config.toml
encoder_arch = "resnet_bottleneck"
model = "image denoising autoencoder"
dataset = "regions of photos with short descriptions (Visual Genome)"
train_examples = 203450
image_size = 32
crop_scale_min = 1
horizontal_flip = true
translate = 0.12
bottleneck = "denoising"
downsampling_factor = 8
encoder_norm = "batchnorm"
encoder_activation = "elu"
encoder_drop_path = 0.05
encoder_depths = [3, 3, 3, 3]
encoder_kernel_size = 3
encoder_stem = "single"
encoder_avg_pool_shortcut = false
encoder_widths = [192, 336, 576, 1024]
loss = "mse"
latent_channels = 16
decoder_norm = "layernorm"
decoder_activation = "elu"
decoder_widths = [48, 96, 192, 192]
decoder_blocks_per_level = 2
decoder_block = "bottleneck"
decoder_attention = false
decoder_upsampling = "nearest_conv"
init = "torch_default"
residual_init = "zero_last"
optimizer = "muon"
muon_scale = "original"
learning_rate = 0.016
momentum = 0.95
nesterov = true
orthogonalizer = "polar_express"
adamw_lr_other_params = 0.0012
max_grad_norm = 5.0
max_steps = 4800
batch_size = 64
epochs = 1.5
lr_schedule = "wsd"
decay_fraction = 0.4
final_lr_fraction = 0
warmup_steps = 90
weight_decay = 0.02
adamw_weight_decay_other_params = 0.05
Rows from block 5 of the encoder, named by matrix and row number. Rows with one number belong to one channel. Each number is 128 + 32 x the weight over its row's rms, rounded and kept within 0 to 255. All counts start at 0. Numbers have three digits each. After the name is the row's rms in percent of the matrix's.
# convs1: 3x3 conv (encoder.blocks.5.convs.1.weight, 80x80x3x3), inputs 8-15, a 3x3 kernel for each
# convs2: expand pointwise conv (encoder.blocks.5.convs.2.weight, 336x80x1x1, transposed), outputs 68-135
convs1.0 100:113145161140137172162106118104127135076132129137163153111161101092202150087134142131114097086166100185149243085079066136148145134139187122150168115142165200129045124144134094120140122132122102150142188109110079134101
convs2.0 083:135136119129160084088184090123108086160128120166118107124173101138117079161188133126096202109150182163115160154102105141077109119123133099075141153132146107140088144147137130131066128163129162086106119121
convs1.1 095:100152115125131117115154145100138139133154193128175171115091051158078157160158109118177067164019137113168120145128107165106147159165138116130115124096127123084141125105130104085159054070127163181162149184124181077125
convs2.1 101:039160147130087113137211113148110179129134124073118171112182080141177154178064092134133167140151088152160074094125132090105151128194118169107157173109139157140139154162102140040173163151150140113080126199
convs1.2 094:044116106090085129055198121122134135111178128108134056109132135114124187073122094125155108158141119163111152144118118154096146112090128158147136139122146178120086137126157116173124140062125118168131120123114150197091
convs2.2 089:076142137131093101085219117129077151117050152137129112169164122162178149134118137138127170110102094126074085164090144125095128128113118209009168172119131116114149077167119110110148168196174118125128186139
convs1.3 113:097144150129184155062041112124130173100096133091055116124121153068188153095051133124160137115157148123127115163171173157150181157102162093090170101108110168139110121099132136122123135159121153103130144155090164053113
convs2.3 127:149178131105221174113067140098113084151134162162127094115151166080121134101163150159072121111118042122190138164055071172127102130083119084180149096116131108130119071116122117126105066137141115153112148131
convs1.4 093:186111109112080107156138137141127094111129095155127082108130093087141099149174145121135143166129163140167195131127097135109152119155189044087107088096121120144203118147144138193113141162107132142134121156080167134135
convs2.4 093:125054103111098110126152156147138174046134083118100135134129132191158182085057140151129132136096109095137142168088111133190142127208149146048149157135169119123137147156099135093137098087174064115104165109
convs1.5 096:086105096095124111118121113116129125132173111127113096146144111135092149098105176128104116096078165131122128157145132117159140123149126109118111106100146119127149083107100162157139133142118140146106110123097120126121
convs2.5 096:137114142161193142090133102161134091134153144137101102170089054155123135244134103192166149097131193105174138102063073150131130105182136124077096086129150120134126143120135143136114145202132166107140127149
convs1.6 096:157156133126137084127118148166172173098161144099121126146115093147183194128084172137122133135163140207229115123128133132136144155149122137154121155167141104061133136123140159096148130102148160168164145193189164107156
convs2.6 092:180128112166147120165126109174166135092113138186162055117161106178079212118137108201147111130152122112031154149152102118130161121159211157103127095110144159136189126110125112171151152139094076184166123127
convs1.7 095:159154148141160143107098119162138167106077152157118204110112156122090136142145165145107119154166139127080105129154132130135129088141094122124114105082118123170129111140122145092216165176194116130173146126180128065130
convs2.7 100:152157121129137140200165110194207076105160108092137143090150131092099107109174033148084107142094129119118129137098150131120153128185152140177123155122127189135089122156168174094118143103136147116092111150
convs1.8 110:147164123123114087139120114126116087127111097140122113115136188097156129087083176109152101096131087145134107144100121118139104124085100115131198113085128121112130098131162129115134151138141132106102142155065122107143
convs2.8 113:131117103164055099094185111150110135112151138124138154138111057151124135150066131133124189124135135194122132108115194136150110126106129188104104130132160153124135187136134160165079231155147137086122122126
convs1.9 101:150139128132172137112142112118110158119143130112086180156148125122085136114154145181114093116052235120150168154131116151110129161127130081150125106137108127171066129111129116092130135134122120071096128176115132110000
convs2.9 100:194097104128128134148115101118119131085177122165158076119170182121127143116146211181156131131147101113171108117167167179113097122085177166116129134132126103110137129128130137146129085138068097134155124114
convs1.10 097:104096117118085160121081109111105086154135136142141120129144165150098105134119112153154130130159113140178193161139150120154070128155147119114119115117157110130127086117121123143131142114133117157147173141159161136080
convs2.10 102:087177117120108117066108118143131112078212137148102139164158095171083138169099127118101150144138144098179128151128090128137084132066140116149146082150108149117112115142119134194180068184110130102096124126
convs1.11 110:156154147133108159116098182158159147126102130127097109112109069111125196114152144156166108112129137070064119130158160146127144141141122117119118128107116088097179133081137152122075118181127107110091120133114053244173
convs2.11 110:125129123150117118136104101140161135107078122173153111147109119150088081111140104103177112139115115099123167191112155096123152118131133143012132145121085112135162173159092138173123125143166111127148155109
convs1.12 105:114152170065143112143157166102114106088128141102151133154171172102044120172208148116124167162181151118153177121126129141086112086091187113110127162092097178146143135135116112137150106116116116081108101107099203205140
convs2.12 103:139102122090165146134046108097098127136093112107072095062169099087137195138107183131092108104129123140166116111100110120150160127039115153169161148098091099122096092164094127225126113113118090122139111208
convs1.13 101:137140156114092111139068085135145156135134060122065065136116082131098132098120090137119147129128128051093120092090108128119152143150083143160038126086099140175138188173091138114131138131176127147091174097125197112126
convs2.13 091:060192136159133153111156096086139158106166155135067114110120160115199085148098125133056102129134188145125106116062119172133125120096087164156160136116178172160154134141174053144087168169134085119146110136
convs1.14 098:137136170087097167132112181157109144140154152124084125160120135113167153101052172124092100104149167127150167107105115094176133117145128096181099172113144072134229160141088153142134110090097107131114130127166106066191
convs2.14 098:193147135135168101145147097189109097156155050133123057134153148154147129128127141125160141114138148155055091156127105140141147123101096163147115155092136146133112106113088132118125197132136090146160189126
convs1.15 096:100103118165107131136111105120109129130087106133127121136161104113100062145140128154096125159100051119134118123129082122150105103163133098094117108095151137147113152167159160143157178151109135127112119168074149124106
convs2.15 087:124084154118166117128113166112225086146126125107104148069093121087094111085139040098143137116139126108075140111126170130146107131141099113079182145171180138131125139182104162055151167033136125113100136167
convs1.16 102:131111108134151146159123092125138116146174144157167141145103086205170138149121093124122125113173154137157181118123141132102122142138180170124153117082084142118085113101142106147109083089058144130150108148061131110122
convs2.16 113:188106142155129121152154086101157125119119108129094107101111129062191188092148149155120066134126112128141109119111073155150135125026133095082149156140109148133092127120100182155132110123131068091122128125
convs1.17 095:109117085116185124093140103097119093144154139128157125107120081130138155110128130125175107142182181154201065117090133119122108135108117164134117117146132123090142109142117112144124125178199066160155104147160092111133
convs2.17 098:176162153096123194153111135087099145140099066112170133113150065091143118159131192115116152126114098102158112152093102088077114121025176097146147128157060154083088108138114085125125072142094134066152112157
convs1.18 105:124108123150070123081187141175145116162181188123130127128092095148191072068126173132092089149125114162129112119140056111186110119098112123132191119111149117115124141145126096075127159114108125086157063084091175119109
convs2.18 098:092138109128094095116141101066070149129097174152099126082109167128176144127076165041056158132121131138148126154132169177108162122070073143111134113117108148136109154130164098134056193142139121105147167079
convs1.19 103:120137138151157168126158124157159149151111160166141101110079085131144128169144189135092145104192123122108162111120135097117102124113160126160138186158195122078093128139120165183167159148091125168150148182162092100101
convs2.19 093:222116122178170147143144173057124109144017156100113060143129115135152083114098112091112105125133138141077114096139193126116124128156097189137148099101158119142111105150138142131101163137094123168117145148
convs1.20 089:133125141129104190143185154148102136108131154112108175100111098120132126143103109132106122117103127131117126129165150138111067139094078123124128116190158165163162125124107122128188090141108129151152189151172117138105
convs2.20 098:171184125134166104166128056144139114114147126127139164102097147113075086115131106167184132133100148106205141170143113137142158123158168155149135097064133153121103076135115116240159106080156129151102123180
convs1.21 106:169128079131185083163071096119125130140162167101159137157132111122106148120137104140103106085130111110104062117098143121134083121125085085175144153186121118090152142158156125141132121122203169162095130201117085146094
convs2.21 094:188134132112130182092200092160203072120138174134149088093150119124126162156080117146079179103150124120182078169079101089194108122171118126137146109099148126102144150088166151068104132219136099198099140196
convs1.22 095:094167124089153116082207127079141096091157097116176085102162137104109132116127130096174133126204172131118143177157146133060164111053122089099166087093139144153178124116124133117109154154132134187114097123079120155185
convs2.22 103:157080133091136138145123145138128140097123101123162116139126101153112114098114178116160150137154180113140179152182116137163121124101137145107160161103099106129105121103110120177172104067096127087133105088
convs1.23 097:118108108122170156111086117107129130095163148120137143109136114096154188161147184094109075175108137096211106147155183155138160170124123131151124144091118139130196144115135124131114100061150190189126084163165181071106
convs2.23 090:172177096033087103100108093078181155130091182117120123068159137143203228087098184120030171118173117141107083116117181085122122117110107070080177160157165097136150096116204086077112096142166108137122143166
convs1.24 096:127150131112196127050102062135134171127106144117089121178118179125031160146136193153162212116154183062109141147124129121077121138138145125143148139103214158148202123138110108080140113100132112130164154151137140151117
convs2.24 095:114104133090150126142100121081099136118113106119112100126158139094089111154036160086092136138144122084136078131149109145116122119137102109189155100114144161082131139120172093102104120119135164148130117068
convs1.25 090:089084104138033138139131176107109080168130154104113093131165090140164079100124093125139135158185103139199101131152151132126144087109095146117092139168137099111136126109115150166149142148156185150123184191164162085150
convs2.25 098:173093133118066149094161136101127161127119096123098097124080081118177128121143087160141156112180194142029146162147102069132165128100129160045163196128111144104105139072111094066112147155065063140156146163
convs1.26 105:125109124120145148110149151179183124162163073109097098176133114165143112074054079124129102179120125124101112164178142174142101130117116138129136102109157116100141170139140129133154120105123138142102115110143136149137
convs2.26 106:143159121131121075096153093105140081165139135143135176149183107144135164151065137123098218102116157185118118175137116088141167129149139115157133149128119108129155086153140139124091140125134126143189096183
convs1.27 090:099091069171198119092111151121119118136139121142165130140100140135112187185104172101147145138201135142178187138115110113138139095097168129076162148130182162157162149141150144134084155150156115053092140153097145087135
convs2.27 091:132123169113083141088114163114114132134149166122148156189149043149183166152069148065146208109105173138204156107127091150124095127143113100105098114199167110134088109123125152151106173112109118100126133069
convs1.28 103:115147138127141157123102135151151180119099122102076106124151181106142059105144098120163202147129159142139147148136148133143079156186129066140119135162172103126146134121120130116194093075108164200205138117165103107077
convs2.28 109:124096107114054107111120148156121113111177125194129104103079139159069111103149111058072140139145126149088082191181170119178127132048141136107110080153092130146134196121122124122111121143116137132147105083
convs1.29 098:159139120151100105183181105115123107126141122120186125098129124125120107104105117143126164116150078146101081121097155113149107161065119134115100180100125135252120126114106129075129125149135084136125087076093032250092
convs2.29 088:145042118122113096118161120118116094138075103148087063143099137160115121149093127150140177129162147104174171198148158066143124134156150161136112139089093106109106156122103132172057143155161082102089154123
convs1.30 099:152150141092161107128151095093110137133141148137152170149129126153056126112100141136164172088135129173172116097100133086173146112105122142171195174113129172155185114133166164104160153172196088163145070143116125137195
convs2.30 098:174131092201106154148085101086096123164076177155140072116139120103143134082121156082084169127152109134128181040143188131101114127075150115119129123150165150122084157098150150140083156130132172139120085141
convs1.31 091:135119103105184086092067089146125113138135121140140126109126142108127212134171176130135126132172168141104138138098116167080221149186195101107104118167092087107065121149136130145130129125099167176117193100129122187154
convs2.31 094:080149153181164146115159134116162205135122056108135151066169172083175112113085111103147074152149125142119094142118135170101149126173111117117100154128119132141163146143187099060118132089126131120180137101
convs1.32 091:092066116091048180126138244129116108144174140103090086153129174139208141097087074133135106115118184102116141150134137103158106096146101153166110141176094134110114132150131132143139121102132134131141078152151158131145
convs2.32 104:226152135160131091136155120186166082178128121144129109069075069123175181127155151140146096127157086148126107172147142126166160116082128134101150142115111093123084144120111109093087152099129106173147128148
convs1.33 104:148125093122148154097104033136125117122115103092072078143114117175156157107068099160104182136140149113089144117135142061123097139137124159142132147084134100122119108135126136144122098100093151171141122073114127099088
convs2.33 102:157120116113117095113099161131109081159118194085138107142156124090126138156147185128132184129114085104175117137110145152088061136121125086130141105164159141127100108118059177135131096126097140110075107113
convs1.34 103:110149129131143179139112134084151116140138136118133124103126146153167127109128122144106069138081026136144023137143151115092106141140142161077113117160177136110167148132138099165103123125140083070132110014107109129209
convs2.34 084:083124129129092171141225162145134142099097097058126127108099140148088076085112131122125110153108105110141148111189157120114177126179089116119137077156114111137163104077164117073131104202136157132121147095
convs1.35 105:102115131163070110134129202138146134113107112139123145111110114136115065140116115121160171141063101176192193115097097122159092066089129148098135167170166149134142166161144113127153186131171116123148118182125188141152
convs2.35 106:139136121136149131104079073101159103177171146178132125085120131113088179177190152158131170133114103133148189132086114135082100130102120056078136128164170085113103140122107121166136102164152135131106070153
convs1.36 087:109113123078153139095185184157153140106098162140166218120125124130146164092147115113129100099135102139126154132126123165161127146075076133154139163193134129167167134131153124025154156191178135143146141148155129187134
convs2.36 091:063179131142160172143115139130144093102161157110114134088098140104056051145160105163154122132078147172137152125118152082098110125111124121210108068064116123152140175082175123145113159184158181172078092143
convs1.37 089:098066129070126153105104136149140130125170133146098091107101151120132147115136153118124172107135142143084143125116137126144125126176148117086152099082161087163168094085099153108106124092106108113123183081171118165150
convs2.37 090:073080122141078087154127105084144173097144117160133111127122124110109115121147135123095121140148170053094074119056118143131082136100118086153173155165148109133151096128141124113136182118136090165093178106
convs1.38 091:120119114179119094189099104111099117122140158119117157150140176156134138189086097126132156120029090137150113123103115137151133149138174127116110109125127126158098127138104145073151133117185120089137114097208113038169
convs2.38 093:124146137137135117112118127118145135134203181145127162118111074087123098082121144112121137120091169134196164038076137102114132133137139145129151118164150118158092104124140115144160119085094103098142107158
convs1.39 101:144149132137136053130154090149151111137134119167131122136173172103128023164241177110137170103134106103163152120133148103131115102184141135117110144111129107081107116134154139144179150115143072097137125213144101211123
convs2.39 086:112094114081145078121114105085165140116100190128086145044139136102121171152094159147070139120153081087106080111114164152126107131168124158104150113175121111169156131156144123092137148145150117114111139129
convs1.40 113:159111112163151100184130126133123109140185086132121116163126075167149012184152033142107175086088123105137150123150158115164136137147115125128077154129003154156149123117127124135090121162160087115097108149065076168133
convs2.40 113:140133130133074089099190143144091104117142153089162106121176074171106164113089130173101142102133095194149143059163162153120136131122109116127147146146174089129163113116107127136117191151120129152155121109
convs1.41 105:131153147120100178101102118132088126126149139122109124126162172126088112128109145156180133163098146148185131119113122102146129150183136074134111144089142121143210128106119128107174182188132138145095175130115182129184
convs2.41 106:127168135133100117158208142132055124124086103147168129124171151138157138057081185071063147112162133180037101153147156102147136125067154129153161103113146147141102100099183113068104136094132137126158104133
convs1.42 099:077123113147189140151103117100109141133164152118112113101097146147199124122176141128088135123047205106164093131120114120126174121093103159149102165101056113133147121162148143122119146116087081096127175092081077142164
convs2.42 095:194071146120118125207176160189121121141132080164116123120115174135107083130132186135100099140145092144134064089138178114180186112119119113141145105087124180124067139140183159094130125164159129141146135084
convs1.43 097:088113135150114162125085110114137156126146180128152163106123051149071171131154132122147121109161130053104133118135147149103103115148127132087098154107197115164165132119118135131150132144108155160155113153120161138048
convs2.43 095:135105124091095112103103096129138101069148128135128103156168039215112172121054101125119095134099123104084089121144155136205156131093106199104095151112134136130163215110137167177202214109117106107158124145
convs1.44 089:108124142140120115096186176118112098084094090117144141136123148128114130123067142138119124143125140167112141149147081124106142115070087087101119114188134111150161116118138095047124139189188138123128141171054074143123
convs2.44 092:064126117174103158135140097147122094131142125115152186155094156102128065125138131131191155153083150217143145141255149133095170139099133117137118109109116103108109136126075140152096110127066139121136114096
convs1.45 091:115131100122060141142165156118113119138058146132101107129145158116119087127138155106136121208141121153064153116118118140137062103103112148100108066139172163189191160126164120069194139122138135164103098163163120187190
convs2.45 100:063115068072139068128067130086101143107150147184159120155158145156034096129159097136174169140152103123179138103139113133168084127109195170165103110138103094106083189122139161168157144195136147103121143120
convs1.46 093:115097085133148143078109076162137130191113204166155155052079110091080195128165171095095103125093149097146123148144133132135134128146150121099114115079160111188198124135139146097141135155145117113106116084100136133082
convs2.46 095:107159128105076113148150096146147156079171106097146118148163153106085131115107104080140144119163128123144115115104166113156122128093096116168098121137065114114114141148118167108162151077158108102044118136
convs1.47 105:098081058137140153091138160134102161144120182181149188164160163095113174118136154126111125133048137159148122149138145106107097137112099129105149121065130221182152144127125108055101089143109121119117096089173110134131
convs2.47 121:110191135120153142158083101174091119098106097066141142061189085040078124154114109122143153126089146109102175151078102170157120123156062124104157170096105086134170093132130141099130149071138148182108119114
convs1.48 093:137108111096150142130119116089118119141151168136151134127120141117176213109164093127113129120107166100136137119102134104126145128148132133117147152080153083124156134135136123163160105145144178156154201145128227190157
convs2.48 088:090173143160089146133206149113055129147129149096158175139145120120152057126075151095169122138138174163086089152094102105123166131248097159115107144131154091118106082098131053089096156038116130145178107130
convs1.49 107:129129173157171125138143116111131132163113127122118092130124195128144116074089082117157155137190165161144095133115139127117130135164161154133130114125196097145155102110094116135153156142155138134128108133088132084083
convs2.49 101:130089106166111169097021137113152137184130188147125101128108153067082123163127124147116121127104120081164117146153103112149070146119190103149171148086111100128171106125125127192162075085137147154112070103
convs1.50 105:143139087153164087158107058114146101141189144154173146152161083162106093174093099141125115170122159152123110094128118125121134132099094148169154126139088113226127133156125129107117153152124108153148129101155112099189
convs2.50 101:135118140161188145131115128079096100179112129177148129143130143114135065105152146090140130112123115132171108153081081143114138129116122141060086148105156132109077126152145108144070102115179135120135143144
convs1.51 090:091099120117167192134140151118096099102110171126160220134111171126100140158153194154100124121188089125147163154127118113118081119115134118153167126128174108164195125126120116122177118134152155117156132120181141145156
convs2.51 087:104149128085136102159119146115136104146127131137143122161119126126042146136152106066080148135095164091145144142169109132114082122135111081208116107155133141125113129088147146135122116085112185100103118077
convs1.52 109:095113131150136133111153122095105110123092090109105144141093135184133157107142153120115147133101176156161237107114160137125112145098199196122116088132101134144047144149138103137120141160131142124149154166152128147080
convs2.52 128:100143145146146103146196110150105155104153159098087129122108083133153114144123150125086150122197158123145101097029114161160145134240068129107116129123154146139126125167175106083081155204180124123133157145
convs1.53 107:123088123157156093161146128171106126110091140138142123134140146138133147097158193155102148114128169129163058163167094140132121098131106064112137088163083129071160122087131090175144105120150137149095077196087121137085
convs2.53 121:151168135132169148151212153109152108109133124112164139143165141166165108098107151098102152110147178129095145087138135122108170126194102115169102133113178123130153105115195088025105175099143160151119129154
convs1.54 099:175134170109164109105085115121127113123119097111093080086145137055113209088107142115129096178118117154167099127146096124111105165129130107113161120068178161166152091136101136113109120144116146087114129173101123142139
convs2.54 086:038121106157066143084133124114122200109111136169116156136106169057133131070086101142060158125145070059147104102137111137126138135135120104111137170137140106113111157171178092086123066197158101124148130148
convs1.55 091:130105104123144132142143167112103093142095109207186201123102098119168150126060105164134100110091128164130128122128138122130145105087118095174120140195145121175170124126123130052154165192208119149128107140133119197203
convs2.55 095:084108137110124104152106073164151081113179133168134184108094149130086071140176062147163144144099165123197186150151184145119177124157112144132115098114125112125166150090125158131106111114177185118092134109
convs1.56 093:142128119093152136132078197097133120107136126129145152120116142111158152178122142113117087126080118074117129122129156096112154124152036150128144149112119176127219122094122149107130120070158151140128129234164149032200
convs2.56 095:064127117187089193161111119145080137161201140146163166119110121074154138095129197148126172131092105151119134081084092138124123129118107108187101092103174149134146068122151106078155125162143142145122093143
convs1.57 110:139149130130123144130112171107142109099163131095109143143140104142094137136087112088051041043000080052063075139107113127115151140122153156149152171077087138123111126102135120164140106128140076111088162055011107052031
convs2.57 100:070110134115046113120188107128112126159153186141182130106121108137168200176116100133120199124112146137138134099103195144144118129141143101063119106154136074129120129133154185120172151168144183135067099122
convs1.58 111:110158140151134114105135162133118134124138148107083102113157117185135135105156159145155118140142119143157139115147128138121191095149086141106092143134115140163169152164204147165128139134155129179186165160184142158162
convs2.58 107:121128135117179141078115098106106109115154123125105121143112132124040123104164116175155161111134087122255162102073055192144109138146181133098130108136139147138124135125109164144149068194116119145084121066
convs1.59 095:119119097116144056127090045106102130110093141109117160086092100099117161094174167137103116164105171128164191128130141141119180116168165084122108063129128114130180127140134103151116112102106105178145088144046108100025
convs2.59 088:127148123120114169103156124093127150079144125137156126147172156178103145157112161166122148145087143137158144078130135140124108137082146160097123122136149129127135167121167155154188117159106137111161157122
convs1.60 103:148155116125199157123108114141105106131102111114097122091087159114180201083134157114107128120187135120114130148121088132147054114138103088092173093059250130118148093116117123126149135144149143101125160056116109092105
convs2.60 119:106190143121178164096092087118128131135123079126074089098159112091042125136140114138106111113152133145141091145080057119120137124090137139167119133086119165108081108174154092180142113122119105186135125164
convs1.61 109:190197141081122088133185159134135106117121052171151139129153161114122143158164144140127157150125162106228130119141135150104147080123107161090124138107103138155115137165144118098109135131143127064087139092105172087103
convs2.61 103:217156126149206172146139137133129141138134166122124095127124166116137090097181128127192071131181118106047148103078079094104162131160173077121137156115112137110156100099144126100153115069092102158162136132
convs1.62 112:117132133098120112120122145115137115125130094162140123135134127089092211135101092118132112130166146133159132113132110115155164087098072107122136133158157134074143140157134125149076101166158122142090145075143215098141
convs2.62 112:109165146180171145094128108119067118184106123128125122120155105144102123106144104197200115108162094146159143086069098150112145130180140144133139098107137153147147107155117134109133141173119173176131161141
convs1.63 110:104116134128128106129137121109134104146148133140174118111121123145172105140140144102089165099088131095122090117124119109110081103152103159135185138147140123070123106136125155141124137178131104133120176146061128074100
convs2.63 099:037163118102109128173105130128113160096157130147095173114137128134172114068141089140119132153118103125130132178148130126150147120128139107166076100141087161111109125143109120093151081126125168100168122145
convs1.64 088:129064105091096183103167201102106123132133185107132140136137105144143156133176159149133146102184101109072136148099127097137105135113110136138087138135171090204082075101110107112110111149146117146135150132162146118083
convs2.64 089:120092147115147087092105129123130160111175168115080143126065148127137124141155104139153133136140130178105180105135159110103170138187121195168132129118147144121122127154131155162073222137111097148097154213
convs1.65 118:128090130144124184147165164137121127121127097116151156132140177106130168114136130133035078052014147091015121136095093104153105125139153068203100128169135092132050136115093123120180144130136110108113028194250105154091
convs2.65 123:181148142155170135172034115123017136164087078109152087123150132106154111082178140098174098123123149166120123137120085127088077133017161133112143127102095189130102076132085141191160073086100146166147110107
convs1.66 109:140117150109112122129175154089103179094116164098081142150123142178116107130208151128108134092091114116121082108108147155110115098102145169135135177131148143107083124129091129121143138149099121098182160052121091112099
convs2.66 103:101149129178096108147180077109065102122139093125171147094120104182157107106105121111152198109131131156146164150095161182137167123134101133075092127103124156144169178138119171116080255127163135112134145135
convs1.67 100:120131117131165086151133092163152149128181122124083096123107128142118120094149152119163127192180183116137096140178143138120099140115185132031123062074165115155163128139094132102105111109115194084104137093098160168081
convs2.67 106:154159126169091096119130135117090121170091135138164091139209148122148100115079185080100153117143189192122112080148173090081102150076133126099158116151155106123162082125079132164130151061117134155147101119
convs1.68 092:091119121093132133158195196137138111104172122111140145135131130155176077123136090121084187120131137127199191134134144121134110110107150168127095149211181129156078128161101152176144143167169098094143125064149180113065
convs2.68 079:098132123144156141035093152131167093133106177096131148082102124087125200173182140153140088133079089129133115165149140198118126130129139114130125141151148135171102123108086078145139106035134106101116105146
convs1.69 096:135132150105143140137140120135149154141132181126108100133117129108099102125161133115102116074176142122118255102113129112182076125153134144182105178048167115157099115128142112078183153146154123161096150065178115155126
convs2.69 097:219122156123211130143102085157131121059110125129095077120103157071055090119162127150133103120154148141094099082142158112124105142089107139192110116135146148125105167093146125150113125078114141124118112126
convs1.70 103:089100109153145081183119142122101133114092113158122142134162148128158124106155113075085095126118047085001102150141113130086130115108140124109122017197169127094156141161109145118127118127194135025104100006204116069232
convs2.70 098:012120142150153163160086130133092089118124122126115051102082082128148106197098153174094098132138172108174120142099134134135127134121088089173113183093133176135113109128114121202134125186078134080144113157
convs1.71 097:140100104149217169092130119120110122141167151105126121142146090125145114072167144106117081092079108114081164129125133122094087133119103130139092134197108120095086088077113112130098106104163156125095088176106091111083
convs2.71 101:121093135145172158116090146170164107135096135069131218084137147100157169097145190137150108125069082100122160114098115221118115127231065137167112129123113090135108073094139164107182157099108147106124104096
convs1.72 103:130158131128112098068175118145140134093133123109150113176121168164102128126120178123117100123143158154148146142122149132130200137094177143138129124061116143164132088088113130114147149172124162182152130095101115176106
convs2.72 105:150121108093154129125155065153066183137133112127118188146146132111126099089078118107123090140163115101193228047060068143049141124205126111098141156158111163133128105159116143074157109133163140106100149091
convs1.73 101:139103112145161136176139124156132141138100109140104120126070100132136116152145120159121156129081241138128220103101136102111127109144122133151121148136086122096138136108153140135168176164135148093157161092135128085193
convs2.73 095:146112141073059115141135093110099132097135089104166132179168172171123126153141118101130177127149131149100162050163119169127121120134162123134129134162148138164087177117125137105155136135098171102088134116
convs1.74 115:170160153107126127147154142141120109122115107147151146141119145098128095159110111182155154123111088168205206125130086084134137092096140078145120170170160156138075140127104111100159162220173112145107096149172140140129
convs2.74 129:142117118084128109115065138125139149128143150152142136074150144067138154123107140075088109121098121127156116143165143104174093130000127146112124125149117122122117150152111132186145086105123107110122100150
convs1.75 099:116139137167099118174183150121126137156153133110072104058079032144121127148112089101104145097161135116027209104096115118134133133110167152141161145105183093169079143124108131123096105137089109122123087070115048142108
convs2.75 089:107143111122142123086130102168174149151121132116085113142170113134194123138098118153136085118133085190143112082136094125151103126188109179099146090176110137152106101178110137160103128096125108133154122160
convs1.76 104:139145151161093159122149124106160138101082082137150131129123064147187067177212137142103065113116010100099094115078101108186073131118108131162104124156156115184160115129157129180141132121138096140079087131208073113143
convs2.76 095:142170102095122165104149183147217091142192142149077174146062103143144125095136105164107137138143114130188119138096141121149154121114127084098093127141111116089143064136132094091109125123114125140129174140
convs1.77 088:117171124129185083150122092158149146122143060157125101095118154104038151125089166134128130138179177190129192105107108070129165116120168154148138108061119122144146133161143127108066151174131130163116150034098129098109
convs2.77 085:149152131070172099124108130080094110121081103162091121128173148109165108129112115119149111118112198137127188153145120201122129126125108114101131160093087117137154201147153099146100059116138100062135166076
convs1.78 100:144120143111061114133084126154168146145116117136178115100080097105138132117064138133152164164157129144163152146166099157140138168113153134117111100079138134078108153122116125102101117138092136114121087114106085097088
convs2.78 110:144082114113120136112101158078192179133122160153089143130042149147193154070191065072133127116114130096100185148123122127103137124163100096085098140125128189116123155142131111111121105085179110096122120131
convs1.79 096:095082088138138110157120117100098126158115141118100129100107104127093165122179090143115122163117137152140148114147105120112139105145136119116148058134140090099156132128151132147136133144165155133117120220159158109095
convs2.79 097:037112137222086152118065155144124152146162163132170174154100105109136180160135125128173111128114121078129127087182182126093142138156167181122135106135157130127120132132132161132125190172140116159151160152